config.toml
muon_scale = "match_rms_adamw"
momentum = 0.9
max_steps = 24900
final_lr_fraction = 0.05
warmup_steps = 490
Rows from block 4, named by matrix and row number. Each number is 500 + 25 x the weight over its row's rms, rounded and kept within 0 to 999. All counts start at 0. Numbers have three digits each. After the name is the row's rms in percent of the matrix's.
# c3: 3x3 conv, stride 2 (model.blocks.4.c3.weight, 256x128x3x3), inputs 112-127, a 3x3 kernel for each
c3.106 106:483480475480499517497504507521479489523485471507524492481534556523492503517538475474477503502501495516491473494515496498495514452485513502510505537495509494488491427504527466494456509512478527538604481526586449505535540499472549505466560525468480504505492521525547501503532496512517483476492502470462436480486489482540535491502468479438482474460482486496488521517481513535529478502498467539534523578526504493486511493496523508539517
c3.107 096:488481499465490513499475477446504468490531480450503544567520475517522518487458482507504564512532524502512453524511485490480499468522506537467487461458521529505528460516532490527486491469523477501444478500533442535534465440495503487508517454515500529509515532536521477509502521509516521520494483535470483491450494517452493472464467470492496513486535553458492462465476495493515514481497509510508518522550502467484524496519504485530514
c3.108 096:555480481495471508502508505444473456505483455562534495501470486512466461555505519485468489513498473468477504506477474556504493500483517544552479507518526562527479496515501474469513465500507515502519498495518522506518494501547460506583497539516478512461500522498504538520479494539477481532457477510515459485481470482464485503483499464488495553504478464503488506530498506520521518552518511540501468492513502497484511478503494495484507
c3.109 100:535534503521510506482489482506523513483490463480500467521546493503524475525538527458506521464461557495507482482472486486475489516502478472465515494483554518518560485523502536508459528497467469544518485505550437507525493474512563511568546549541495494478497484459492476476489539488486517471489448502524505480540518500451494493491472495500503493485497530474470472495475477476461497508493492477501476519513518489486530502498495452505527
c3.110 089:479488497508519504480533496506524484488479478499492533485470483481531533485459499475495469482502472490512489503481470518481521533495487528524531527511501508556514437472540475515504515511495445506503519516535497478475519488497504535535543538530474495501495512555509486487455442446477494509530518517482499512457511536470508562496477508502505539506485506473509519519499494492491497482508509499496450501471472459468507478520533498486535
c3.111 098:445502538498483535490528533460475482483492509480475502515507489516519500473519467471482518472487514451457465527570549516499521551477471487529471488476510537528500519479441590521470574521512490481472541534495527540487524472498483502576518471537480529525472503508506494485462454478506495488520521497509532503453523541505498566562533523546489477470513503495503500501503487494499470520516543541508518524492498494478460501512431507504488
c3.112 100:503494486507515535493501518457512482511529472507500465452455461468463447473471455505481505532516503488506519501540552513506509546560503538533542563512545520506502514472426503500484528517460509514527525523507578577547506517494498525507498515473491473479483478496515509529485501508446499475471505536512505470500493486484482449515519514502516570487477499503503506517505486484522490476510502502472479460485468494462485500489510492459495
c3.113 093:451528510494499493480492494526487508495501507466472488539561532517534529502513514501544507514448513489503430484487464489465448438444465502489514475478474476487476513534495517510497516511498545583579527525523507567510460518469464483498468522504502521504508497513494549485509464519528512495555506534457489506435485509476489494492521516517506503504535522499490536463498528502501512497492568521498507495493537532505491485508485472495478
c3.114 101:481503514522503512499502480491490532486494536500495463531532535514502491558494470508511540508503495480526524489511487470530493505471506458487461473542634566585569499503540501495524500510511482494499508499509545478468475507472534517507498473444499471532490507493482530522554555551494503541519503541485484503536489506546511505474505491470491529506541506463494492510485522507506471466493460468485528512484513529525517524474495496459423
c3.115 096:470468491458455495487505526513553497502529513479532501496453447527473471549485471514477517524476487499519508501530500543524529507528506501444480517521524520500513517508471493471493503478506540487454509479490469501470467489463481477483511480491453491520500475491508475469462506535461489545454546545469508490477512527490487509461485476469494491479507510522491533530517507509481533528534486479505478509483513481495516476486554492480487
c3.116 107:486452486474505469446462474476459509516490497502491483575516489526533496462562554509524511515499523486480460503498485466497473498518522532517465530502537515519501492491482470482458495541529494509467534509523527533565517508517489497473498461496495501506508506534523511496472494505495499504502459501521498423497501486489449526451484475468491493478521560553483508543479491510503507488500521475499489476469492527525518509487559460455519
c3.117 102:497530525521499544522499480476488524484505520463527495577528491529554516503512488502521491525514491512504491482518486494500473539500496577507496577490490544550529519505494517506522550546500501536502517478493546511473504535499470499448481538475484485508501475459510497482467466503496470504515501487588531519557514552507503549475471498558530500508504511445482485518484464485470507531475494504526506495496503476514484457493469472477475
c3.118 111:473505493516504516502540537528491488501501492516478442553506467584525496477521520423457503441481495438442514469512484492490503462442475521494523499492512482518504494557548502526495500479466516471531467475530422470536493466521517456496527479469502524448514507487497493477486469499479475497494487461465478494571485472504463431503484500504527480477510527489527525489492492484466499500479484508499471489516491488493488528507482503515516
c3.119 097:453482477472480473507480461526507516524529554542506522469506518463474471540505487595594576555526547536559516520520470517502520475481517543527543520502546545557560478514469520492502490492509535524510494482501492489484486528521534550502516525536489471479508534548499573520509516482536506498508523512523482509531522496545512525491474476502509515490482474513481507497521483515511500486504505490484483495495466501515520490522498485514506
c3.120 113:477471462506483495543521511484515515494485509481525475501435500496504561478533582520483549495474516483499524505494473458484451495514515528511505480504519494483504543475389622497450525534449507455490499468513490461496476535516488508530491494488525532497474510515488483509535478517479504529502524529548466480526508458463463498477444483513506502506508488503492477502503495479462462463458472492490488526462477484515528476507539480489511
c3.121 106:560517467520514497512502521480476514494491523478461485443472485497506522480468436483493486492482506473446484453504509498483503527478505497470536492479442488474502479463466486497489536497442504497485496484485469452477505484494534518550455581496502505565492498536508498514491509544464510542474469525493487475515478488472497505536511529521518504514456452481483504492454498547498495461442510461482495488524479498481458473488464498481496
c3.122 086:485478479487506544498508510473487439506473518529509524481508479520516484471517457475455490514496497457488489494458512498509524547495492505452475527493515521537464481463432485501473478498493508499485542511527529583588507499468496488471548493493515508504477491514497483501490497512516505465482493520510490455497476493508513514532526499476492497521539524493502489485496516496520519519473489498509464471460480502489490511514466445453506
c3.123 098:544491489501477522490475466448523508452518512517519442506489490507499497527512522500483511523499489499527508505478472495493518531504481487509451495502483528539528471511527454508505470493494523474484485476546498550504478505488456534477529506494514515514567503481538544469529526500539536541517497495494500498481495483499509480496517488502487469481482490502471489472489485482504463512481476530502496489489484547503502521501499535540516
c3.124 099:527563518516515487511530493552502561513526487493476480480434435458465492510464511483455486475478488488520478486442468492501551561521539500501491477477479495486471453459445475515524481539521467487518568547489547509497518483450501487449505528497460499502492500503518490499415470456449486476495491492530525479512462495487490523495481533492498510480492492475505497456458473486480482484500521501482536517493499547512508499489474499483475
c3.125 091:512515479479517493493495508484488497548517519527520529506545540505504535488485490480452488484488502497497491495491468485489489497464457459468471506480469487480455542484497502516537488548534513501505484515532509490521508540508600523558514498519509504501496513479523548465471470458521511550511485547519500505490502516494534501470498486501512505471474472495460537510491481520513499478473464496495446467482451503496532525520552525529520