Weights of a small multi-label image tagger.
Model: 5.32M parameters, 32-pixel images, arch repvgg, norm batchnorm, widths [64, 128, 256, 512].
Rows from block 4 of a small multi-label image tagger, named by matrix and row number. Rows with one number belong to one channel. Each number is 128 + 32 x the weight over its row's rms, rounded and kept within 0 to 255. All counts start at 0. Numbers have three digits each. After the name is the row's rms in percent of the matrix's.
After each channel's rows are labels from the 100 images, of 14976, where the channel reaches its highest value: "peak at" is the part of the image that holds the peak. Only what is clearly more common there than usual is listed. The data: photos of plants, animals and fungi (iNaturalist). In brackets: how many of the 100, against the usual share in percent.
# c3: 3x3 conv, stride 2 (model.blocks.4.c3.weight, 256x128x3x3, each kernel summed), inputs 0-127
# c1: pointwise conv, stride 2 (model.blocks.4.c1.weight, 256x128x1x1), inputs 0-127

c3.249 098:131126153143083093135145077097133088170145111086140147136153102133108172166183123145147153169042157085172126143117098137094123166145162120124133212113150111119142158095121109096124255137099109099117130164168119114144134139128113097111060152172121092135117192175132117094092119145126126203050121143115147121109102140143147118105151105135119116119128131130059053096155142124146105116150
c1.249 105:148122179120082085094172082121143118135157108089117141188171078123110169136189123148111175170040125068144112133124094114122074128116150103121102217114151117118180192085122149128108228149087109065111161139125076109103140155120148082134107165116113086124103194135133108142084120179090145181085096131106136117134134140123136114111137093135161148139127158094111065112151120131140094121121
peak at: top centre (43 vs 9.4)

c3.49 084:055102150164167127090071109088190078108086167127123155153096088121128154072158106141114066146172116070121101131049144157181183119184134188119112122119113140132160133124111162099123132158152108123167128132135083187164180120118126104087150174158207103148183131119161107096118107130127193100140114120108115110085164096113159132099110099121168143122117133105121110205139110083160152087125
c1.49 092:077078099179150095143144125090141072128083120170101140115125157111112163085117089201124093124147133116122112180095162135172180157139137138120054138120216132117132097143151154115130172193137127146129162119202086188142177104169108078124218137150158097139157131124122158121077151125125206160134181117099126137089114092128147082107134090149162139143134096099080114131116156087116150142122
peak at: top right (40 vs 14.1)

c3.6 111:129102179118080117069123121164083108207151143154143131173109105137138086101109127172147129152125142087086124135091116179135156130146120122214147111119081065085122116141136105132079084125094119173096085093113144094112126087198130173151142087127182120141092123131128063199169128117152137163112088149172148092150146099164138178098158087119090081107083220107135143141151156120136110145108
c1.6 089:142113139087057086131124118204105116202152111185136125169143132144150062100126090204177083127121130109130151143072157175127158113160098133179129150142146066124155130100102117134083104119099094143131101135100138075113096091153097121151108093122174139127104120170152058172186139117114113161119067126148129116116156063118151127139197090081089134093071182099101142114176155119140139134115
peak at: centre (25 vs 6.2)

c3.131 113:139131123125138147144137106141114091145138109116092128105181156143080155135142102103155107213064117159123125102152082122080092146157110162124085075079160110196105089071114090085124143139127162104133121132145090158138193118125156086137118128135128126103175115125130120114134108111135109162103173095099118137137126106078107116109080115190129112000099100134054024131116140156137097117086
c1.131 110:112136115158106132105148103151076079137158097106133147088158144185079129140176117135138120180076105150110125130193096108102116081142099157130123067121145104238100108091154100114111111140109144099095133099175134189132133139148140095130068156150108121134126115117162109125127117105136113149128158106083124126145095101077113100106093137192132082048105076137037038136117094189132115111112
peak at: centre (32 vs 6.2)

c3.210 082:102125142083083050133111170124179108136092134144095153112134129135088065128150125157119152098142093105161109136123089147157191108107169126151089064137110099151080086158170133079141086091110113176120079163095096126112121178120142151127168148115129089129072120117167075164098117171111074128125135157112108120132140180117088112111176140126139147078072069113115181051067137095199138112112
c1.210 109:107112103119114067059104155130182128126125135129118118123089094120058113114137114140149128093142070140117086118152127159133140094111147110127107112134145113116093134183190124047127140166105107100126107146109140212105132141103121131183207135133131079141118110154150077180060162140086044145113145097098154118148100133114131109135169145110192143050048107108119170081088082124158131135132
peak at: bottom centre (29 vs 9.4); centre (28 vs 6.2)

c3.122 077:136121144147079166106230125119150097125117137074119139097146109122101094163102108099099173110104095102106160073173111178109148073177151117068141145093224107146148158142108108095158097130159135090106106140138119121153126150138071169149147098127138073112078131124113140101126164133087140114092121151097130116100140203091115051114175087134126115107085137125067214116125122114161133085089
c1.122 079:136140133106080162108201157151140096128117151113134066096159144133116115181109139120136197123119085080080105129087106172124141121196114121069137123142165084155211122077097118154160101172138160126097158155183108146186138182148085183142096133141154083146124122143122162090182186103151154136140127128080141068122124148143117070116195103178115096151114157139083146090118114069111104114127
peak at: centre (35 vs 6.2)

c3.136 087:146116084210105142155095185147143120131085094135103086110120068115140102144079096105173130091123189119162133150116105191097111142074119198144143121133151144165123126109128135091078152188142117103081086138089164089171156115174124106140117143050204138147157133184090133162123112095129162130111155160092139144099184109114077108156151132188130095123142143082147135140164121122129041152127
c1.136 102:179111115188138093155114135150106107112065093151184105105100090117113130170111077140168114102143137134154127139104118171107127144079136137113155155172105118165101082111133166109105125189151159131115077106115161124168170096177115132136140113049187131172115135213092153154109122115162158121059136208111107169108144157068082133138105136143080116092113096147157099154187153127111048147154
peak at: bottom centre (28 vs 9.4)

c3.12 089:099182114104083152165090118106117142103134172144104098163109139148101130124191140095110159144129100139178116160149110088103163147087128080090132146184118116062160168120138089094139194162129159089168132115083102126132112165113134117182156129132206138102136109142129132081123104147112090134138153078116097179108103134117114118152164218118138090125147096087097010088142152077126183113094
c1.12 100:100211126083128128112103128139108119084124182140078073139057090125081148090133127070102101173079057129166136157165117132134132143151121112087144132186160117071110158132153087057162172137125092077170116118089124115146120175123161085136166091111177107101122092113120116112114076167090120127124135163092111158146109094106125101132182183106142109084160135100085069093085121114133177095132
peak at: bottom centre (30 vs 9.4)

c3.41 104:153123122139118179156157096150166081159112130142135128086128135081095137155084114119127185140114127144130105113114098106151135178080179062094157199097134137132185129109128156178141154136175111112132132130053101132161112149113085161148153103125142131165139128113126126143149122217165079083073153127147120133139123083140113153179113160067100087179161152124208195114157094124157178160054
c1.41 094:116157095146155148128141081134155085108117122135127123108127152106090176143076098112152177132098095144136091098130113110183164165084146072108101197105096165157181125135105134179148187082184102088143112105135102112097126171146086173112135133113136122173125149087095108159162114131180139130076146136125152122154150155127148167180121191107083100188157125130211175129133079139133217157067
peak at: top centre (25 vs 9.4)

c3.17 083:157122172165109139198098114088123125138161100106118188154142172098113060234159179168115097162105126119189118121121160109111116220156154111113150124107130126085147110123108097110130166156078078121168122093148092156093063129107113146122122171134170116089067104172137106131141107151111109104096159120111117105129048158116109128126171146082149120115138130075076165083127118161127093177113
c1.17 103:144153110127106097190084063130149144124139102117126183110193124125138106227128144126090088114059155121099173135147151111090146174152147135119119106127117108118131111185065105110109091151073097128169126118119099154121066112107126146160109129092183116147121101139072116117160093156139085089072152140145136142152032183110115084075148141080189142126094160110094119087149079158120121160126
peak at: centre (42 vs 6.2)

c3.235 112:183177093120097062086130121143149182137090140136104118150102079126190103163131129082111144104096086152129098063195117136077113148079168125145179076091114093122106122099126126143097111096142153135074133114154132123124092164168110055138133135154179126121124174175121128104100137144125106125127141153133127135105100105162158193147094175121104171053122134116033162109102165093055112101113
c1.235 096:152172087106115128071088104089137163158095112128165084103112120097203113161115080100091107095042146140135106117164156160107122145111152117085142060132102094114130129091144115156106113122100099137099158088159098084127077139145110049160124118103161136082130146120140169098100136122105123105093128126111136084119078066155156161113086146093090182042117143119081136108090182112057104078130
peak at: bottom right (34 vs 14.1)

c3.149 082:099100145168049100121095157116126113106148147089050167135123091122110114129095105113113167122115138101092207187098144149118130072143072168131116124138181108156122150135140079104117118163160175112111136140051142106161093108086127167125097077105075116171098155162078127103078088132143107061141088134103146137134115119155132130146075077127145063113107184149083088124072124061136120139144
c1.149 078:105092127186067129134099134190131105091121142090195166134156151169187110098101113163120139113099161119147171170131169182147095111164094144110137127156189105111102131193216105127145108151143163172116144161124164087113112128116116127186103085107074134158121215108147174147096122107126088097135132108119181119102130096105195124131109102103183095094099121181122146102082134159178097142130
peak at: top left (70 vs 14.1)

c3.123 083:057135076199121098123176167131124084159196120111153156170114118162112140119128143167121101086136073124101117132110158126142133139056081128079075126122173110123101118135101111124146136139177134046088160092172158062109112129125092142081139110104134111160110149075173141178127094122113139148139129089141222070170085134176111136122123157145112107145141121135106141117176188107098081115183
c1.123 097:114145092131102130132208140113103087183210131055145142136074147150086117169153167145117159079097124117110140124126127144126174109081124127109122101161178119142142135139127111153120143112172157091073141074165155057182090121148087148097163143060154111150120185086166136197135133139120146146107127091085215084133094122128104191135104150145114125126146099136157118186136195122100130135144
peak at: centre (34 vs 6.2)

c3.241 105:158123132098154139092125141122077201101086188141152138189111102120148111085093139086182161135156175145145091140073209122127138100142143175121116132143140133132078184154099152150135119090112061161136169144075113148142136094176098127126116139152122080088102154097156148089075134142144163126157135105112112111066118110124111169186120139085102096081156140103125168150096128031118065092167
c1.241 092:179082134089160160060121145110076166117078158134128127175116106126131103117101127119170139110193174119140096117062215171119137103184146119133149148127102143144099134145064102141130118135061079108163137123101102156143095086176097149127123105166110101098125126144119125062072135151138153105167141119097113128079112112135113175165113114116091116071145149097100154132113133041053055120155
peak at: middle right (46 vs 9.4)

c3.30 102:144144152132112156174069183088143104128123104203076160153091112105129116119128096069119128143099162146102114192117097128134116122096127107111126132112079195109101116120096152120122147137164238107143147127160115142137136160169104079125117158153095140139119145122068126124116139154065148125160149106092089117122124115093125093138182255096145116080084169134103106131093078110120152159131
c1.30 103:092156164103139161190084169135068109143085145173113187091137139115123172141146090083114131102098156113098111127128111105120091096164093115088120150104073177073118121104102140101125089147157194082139101104134127160120141125160132090120089120179090139129107162148086128128120115146081146124095166100092056154111084115070118123197178209102108101061091162183114126124155085138091153150154
peak at: bottom centre (51 vs 9.4)

c3.8 111:118094098178119109072093152128159173099153140088144095118133076134062136116136157108124120182127128123103117148091131149166179128149133141182102167136103122144115133128132208148143082142111061100165139153189094154162152079140143132177101105120181154171079125124090137085168078128134089075141164098148082108083115114168224130112110102071124116121090138060124131144145103170103133132192
c1.8 093:133082085159101115111123122108118162096106164119166085081128109130077128132176076101067140149105095096088138147156141125155186117138136143112112175101111079092128158111146203149094089160097087134168149078101083145142126071081128146123091115121107134160067143111148150077144047123135064106174155112108087082149119163156153151113127127067119099128091103083077128086156053117142176126167
peak at: bottom right (34 vs 14.1)

c3.240 081:069132108132082151153142097141092098080166142182140158137103074183118113117112098096135187093106135123085089126193167073133096140089089105103151074071088108116126109162188116153118117152084164138104084138159050097115119114104175107131148108142211122083150105101083105107164177116110091104121102079129123129127101163105125135081137186126084089125099103074136081141143086163145131116096
c1.240 075:089147125143103186144142101193065078105185136105195161154176146179151141101128103112139188100060108155088102140141160133154097191102080097159161107086103113135095122154231169152078194159156168095150122165157103086146106120156150104172155108131169112083142144124097118162136139153137116087136115089122141107135108148110124127105140168104123118133099098126133108132131136212150128112072
peak at: top left (67 vs 14.1)

c3.29 083:129094138159157118078083099134055158085151105034063070084090157104173144085104169130083092122149085128124075117124117096092112063213137112172116089114134131199180137158164109143113124118098132085152104111187107171165162122099112119121182148124113112168128089132119125134123111085094099145145140141120108151113145126128154060060134096117128113114142098123090104111096135092097136125175
c1.29 080:103142151158164154106113127147059168134140138096119124100106158111149123127132149118094134107136111173085084132115136113129159072142150156127146100103184134183178132175249120103126115185129098040128124179120119150125134167125095124143227118114126072139125135153124168162172113106090075138123167177115112125106150112117198115066167117139166111110109131162119122085182186135126145104086
peak at: top left (45 vs 14.1)

c3.212 094:139162116113130066111171118144151107119066098132126145146117051121162106103104072134120136086121071113089126103147133160080150141104114137076174093154108134159186144107143114123134134118131089084113096077129122108194069109159120106102085169096119148158127196147100142175085171086081115092110090133080079137147100175085138116143181172165127080117100106168107106034129142096138078110140
c1.212 092:121129151138148096119153126147124111078094157150125142072144098112118118110124060148118166101146099168115118072154087134105134170119113133035148074133092121137199165095095098161101129106159119167111102124096133077151077098151113126089102186130141103130118178129145158162112144072093110090109075129034087119107072126078068135138176185147113090152093144144126108081117122157145074072137
peak at: bottom right (32 vs 14.1)

c3.97 082:162136084111107134078105136123093121152137077128068147089080095120121110129141141092062129136158086107113122132103124101062115055085123128106120109062145117146138066135167137116135052165128119110106069121097089125175167084127181129133197096095112107159147129117115091062126060104129156088153138154118165187107155106135133072079130109154114140162156127101129151113100130068128045098125
c1.97 086:191119129114132180120125147133084165135183123103133140149143059161166087107145110124092127093134084216166139185105123122158119114118118137126107104094191120133162082107255139128113101147121130112124096149072129131191137144139138087141182118080142112176128214112164108113194110074103137142153181158109135168092145136108153083111153079147106126146161124146126142103117130112135107109116
peak at: bottom left (32 vs 14.1); middle left (31 vs 9.4)

c3.227 132:154147107121117096131145200117104104134165124128131154135119127168114120203174178111105070239100067149096141128184121132063128152095085136105112051120059095087085126125149110158075131143134144136144065084163129118136124142138176136100166148132141145114170111107140106108127119137119089124145130151091155083120093144082177179161112099079135092122104127060095082118110130184101147097112
c1.227 118:132130142099075112095164155079099070123164146153167153118137128156084100187205188104098059209127088150099132109195113144100144151096086136091111090132063111115116103126134095151102103185108160112159054124162100102112128127136175104123186171103095144110138125107151101108120112117111080124140119153127157081151111203077155156157138132095141134146072136069098087114113127155122154103132
peak at: centre (38 vs 6.2)

c3.160 087:130109103114134127083097134115085131147187172146116138172091124108106141142226116133127078120108119116072124107052119112131027140115131108187114146097122131113134103131197130108115087114143149136089113178137188131106115150155109069167129133149167129080215143130151160093156146097134125049130130146139129061157080130106111127118102166135141128133129078157142171169166114204133102129166
c1.160 091:182133104139102064090109141172109126133138125127179097166105133078148104116190129121125113146096124104089141076091135137145072130121117129117153111030086118134141102126195122132142127115143189100135082176109186153110117129243108079163090144110110106109185115113093165088133093165078110124157139162180086095151115143132078114087147172162148134107119083120141192128148146175141134119139
peak at: bottom right (36 vs 14.1)

c3.225 092:101053106159084154100165108124150136136092097072094138142136127178133114144171094158105161133114126145137167164104133088184127118099134143091111085163114094106119157203117146090127177217151119128168095157128107111100180144127104124107130152127104146111069130102167095129176126114148147117099083086088116131245131151136184102097164213123130113099128112110104103101129107126120176185169
c1.225 085:104044067129056132127150096093159140124128148119094128146141074170113127133110109166121140102110117140162100169130111089154120123105150093149174132133130099128104183176180116090173135255100138145135094123139115128095160120121109156064168152140137171085085157122142112138145097124130141106090115072061093159217124128122203101126150189109158086107107112107116109123127119136114147161098
peak at: bottom centre (25 vs 9.4)

c3.191 112:141110106128143099119132131121108174190090175088091106111138061142115126111153078103125099116132108184122158136158104124057106105117098100125137124094194114162147116069114120179126089107057196087110089108119109098178131111206193091143093114085066082144095152099139107055091125057149132095139152131099131131090108131119104120134110130104145113150161112121135081051089136087121104121120
c1.191 102:138127109124131090130172149104087169159059126099127071122105100138081110132111109104104109100136092174125170116139106110078128100084109102126068101103218128177093101087175160141113107064085147076138106120119100143173157128190180068120098103100082099149138171090136138075119153077147134071102144134104115094087116145080088099116158097118142132149114163142132069103096170076119079150099
peak at: bottom right (62 vs 14.1)

c3.133 086:115056236138072142090176135136135104135113157118121169142097119118111128100141137124120181134159119130141149147102109142121136145108176134123141138097134162114190119134115108140169090135116138171116133115157129150187116115134118181099103156158179118146070140118146170099150174179114143099100154111185094149205147138136061156111143093043086114128100137084148145109066012132148139123119
c1.133 084:119077160160116160103148160126111079112139108138093100096140160153064108100124120088133159124143103101122106142106120161087125177118132099113155193125124161124198111116059061151128149097086111196079168099116122133155160113120113204148104151140091106138138130122144173098125166094095157096111187168150109159200161104118091162148135048110096122134135116124122212089110058128142175092125
peak at: bottom right (38 vs 14.1)

c3.77 088:140134161122156110133156086113101109147179213115142187152087169121093140076132081109135120088097081089114128028147125180132115114153081114110173134108124176173129171105102140112134117109142109120150091146135087126198106078101103087121115122105140090144056119140127089127114145108137153116122126062106164109139144141127184175132132084134164126070145156152059067177131079078101122165099
c1.77 091:148114128157113140171167095131121118130169199121138170122089180150148091091135102118117091073112082105092118062165111117118114170127099138061198161085124163170098138149093102133160114120157157097143120106137098133165126086136064110135138130097122081171087089131120101118061108093128121147093154090115179110148165158148158175084129122149141122073221113129042096173088114142120157093119
peak at: bottom right (34 vs 14.1)

c3.252 100:166211136136098165085157163078097158115150170140152131145132130083095130116169117139106071142146095126081131175154078118056119128086152108169117080095105169123102149110140152090126121158119132131113106130179087135123142160112117098162096094119204088154129172078180156114099161116088126075118197137183108119154089123084157165149143108111130143067095119050072144135121094139113182125164
c1.252 097:157130121107059127046182157080080150103132167171104109110084151113100134124141136157083103154103103117099129129135101125108126086037101127143104100094092185126094124120130162085110095120104118163140108125150092100137138155083136063183117069092204107130119152095147157086128178133113137088141198169147138130174073125092123199145100089110112114093107121090076102126115099159107154095151
peak at: bottom right (40 vs 14.1)

c3.150 107:099129121091120172093148142106161055129172140169111113109173105112141099158168172153167147127113079078185124097177127138126102118196113166147136127130138090135133121196122099101087052176082129124119073123197112130131115099118151142107160113107132115119119059154111090131073110130143107097126123155112106130162060158147105128161110139122098088099047059099151200159114119124058113106105
c1.150 121:118122141085143159095169179115185080102137146207139101142169121123171080119148163157186159135108122101202128087176123115130118127174107127159141101092165099120149146141154101115118069201093127117123120093174103114189088135156173116133121119100131122104060121116112100074090131103094161131095140140122127129167128201164114134125128118102081125106067096087140214139094110130062110071137
peak at: centre (34 vs 6.2)

c3.57 102:113156187124131167088100121176137081127168117125140179175100203164076136132072129123143128061137099105174113089089093184112126111110116132111114103111159121160131145136094095117082138185132097151095102114162115167185082138061134132219143133119083105174179137112111109116142123084136087187196134118145165169136122105137159118123138169133087128134096152210148113145159090088105152153122
c1.57 105:089149180135160189134137119145112078108127130124127185218144207179107117131097188158117161074138134110191135053085077185131127118095125137163110111113114172156129193129126093143105136170155143171100065093141118139129102115109100165146140137080106145174130110110118146132134101055117107183167095085167137142128151132116147095121137178152093117133098156186112131125127065110075133158113
peak at: centre (35 vs 6.2)

c3.51 080:132095135166096157124130114100132069144082141125133150158108066117149124143156155109108112139159057119112122150097132138177152080137058157171115106126174108118129084150164132124106052123123147140101047132147042175160168085138096090133154116157194079145111159092135065091142140139151167082145089072135092101140159138133127162121092070108097188093141133097078072133112142108148125157153
c1.51 085:119068104159148098117181098116119114176104079122174108136090163128156103150123092111111077135129086104085139142107102137167131091156101136127107093113187117058087099168226090158088053093133165144103064128147077172134151078100107100189196087145104111123104164124133075094106148154161100128152072081114119131138137115107102162095130104118109145108158107098078098105132167125144119165150
peak at: top left (46 vs 14.1)

c3.250 112:116105156091087110143112093158124149189110085158068088137146118181093099129171144119115093129095102094100142214139111157151158102122117130196084097112146094166068131139106155096129102137132131122073066119167099149109139177134089133086098113108106102105057094162090083108177131140132092128094214154163122148133112145121179194074166155080113141109072146098118137119111079109108121160141
c1.250 112:132095137125105137142108067147123176209111129135063072143154158154100082100187123169108100105116101107150132204131120164105145101121137144156077093131173110170074156103092177093100143089099145088113058162177107125124140123129145141169126117108105114083091093142097070123138132125125100100093241153149099120150130157141150172083168141098069166131092152080126107129136086108100117140123
peak at: bottom centre (29 vs 9.4)

c3.154 103:112093152133108169142102155094174087113155118143140141169098094120133070147158164109087107090136130133113209128114096162139091125153106106109136091074111120121102109159122112188088150118096085095114103119174123133149151141125087112155152090115167110151051083074107092066110141107132086103255099150145111116129135126090124188190111134100168098142104141166136132142104082068109096138090
c1.154 120:090108126128110149098097146113127079095135125141123138194079077104137025129164136118139111078132143160141223113083123160115109106142097092097121096102131101156108121142127136180107168134112072118137073132183117126137134101144107086129184118127126111120085099133102087084109153099107106129227084200130125170155135095136142178182076113145118080105101140173125099142137120060109099119092
peak at: centre (39 vs 6.2)

c3.45 093:130086150155131148087179123167176133124136161133155153136134127128108129135096126110105103092088223118144158127151065188106156118113131101122127174133206125088091117103162107157075087071119136088120133109140092128197070130102098112124086117076207145126120192082137174126130098070124130153084111093120118086100126113142160133117128091117099128175105195101080132072179162109133111140172
c1.45 086:136115126123097118099143098182218131152145119143154143142122137130081109128152120084125082105100191142114092106147083218107119120150105129116111149153162140119101151141149129153102078043113086109102183062153068093138076101096129119111062123071138133118118144137137172145101119081077148153131111098106120065090111146139126126141091112097044118171078165120089158077150149129143096155176
peak at: bottom right (52 vs 14.1)

c3.112 132:106131121099135126135148145134189107163170147140082167127087126109184095125194061124134166133040097065104114147152125109101131169110075062144163081077090122112155080102161141093144128125117172103142129171168149148165104108149135097153169121079155124099126148105121091097136146127138115061179122063132125144125092121167141118154101178175139114052140177184107194135118112102149131097103
c1.112 105:081142103106139155137162179171189131151165134113069150122112146131196130156174097109114156120045116074119084115188158121093116162095085114145138080130095110135170080117126127107134129116118162090162147152143130121165130115150137092154173157042140108108091157087067078097111104119126099111167099077149110117138120158177134127190128147156150134036127160152108178136083093111150124070109
peak at: bottom right (34 vs 14.1)

c3.120 100:138129111081112106103169225130120110098124142082083131119127164153124109114127111093093126114144073117095149096139121152098123102087127071132118030121145076098101137127116134201176140125125136117155073150110195093107130119110076156105145099116139148102133104053091123096145160174116157158176179210102124093103205110099142118079152139086117123157142093138123089136139159100105088073137
c1.120 114:093141148127175098083159181122139086110133085131074112124064159164146133149095062108081101094185076103093164112132098125115173096102163101090124095111167055142113112101126166181144138088115124124179063141086158114075166132099069139118142088094141127086124084092103147087114158156113163139145150207100115129061177089116156105099117120144088114138100097104120062156133141121127135097118
peak at: middle right (45 vs 9.4)

c3.189 086:208176103123111094102164107123123130099105093094107153086105120179125068199107143138116214102092169149121116076091114099109146087105154131107087124139091107098140147111094147132154195087122117136127085165136138083147115069183109117144119155130078138144105110099111100131129115142155118178128078109122091113138143141136114074122087113109124064104070127102079074115157138138221082181094
c1.189 101:200210156115055107119128104119088087115091092144086142072087113153126113149136109133092173117121179120134120115121125088122199116156137136100079088118079121123134134113146141124153171134135134121119130247156115127141126119199097086130103153105097161147102158084124096155141133155145173207127078106115091086124108126122095105109115082098118069107113097113115085123157119079204114127103
peak at: top centre (32 vs 9.4)

c3.153 078:141182161104113108087179134092144168161130135170128140158135131091091101132143125134089113122122134110086088144125106130185176131128078091130076173106167145152132094103127072175215179135066119096085130111114076134148181115119097147078144122154142197110089130116135108193120158119100151138182154134103143134140135083111042152128195145109159125125140093079099061145092157159098146160164
c1.153 090:144185184120124100071149116142125161171165143141084119138114119106122128111193155121129137139077135120137087123104080151148164119141090092108118155143191149188134114056135080167195159154078119084152161116182119128119175105138163129076138130130159143130088120087116156205140193084113165108153168148135075081131123116083085095100142148106092100112148086070123077121088184107105156102151
peak at: centre (31 vs 6.2)

c3.110 075:091113122127061144117078117140094108120088142151098153124115106088163109121120122134098129078158085111114157128094114171138148129146136100200087054159133106116133114202188103138117129148125061137108097082115096108114150113077127110089163129078057124113071112112043056126119156116110118098144125126175169087089129101074111114057097098106130122103090124195116119192133091140135126090123
c1.110 086:119122153169117135150120116172126136116157144117132192127117140106189127131150138169132148102160103142109154200102109144163125151134108088145130090090197110102166154175255107164134117150103093173099109118135158100138184185138086127145169118061108087135084144112102105148119178076123085154136161135133166094065148148071138094129104120141143115150114087159103141152151138181137144090130
peak at: top left (81 vs 14.1)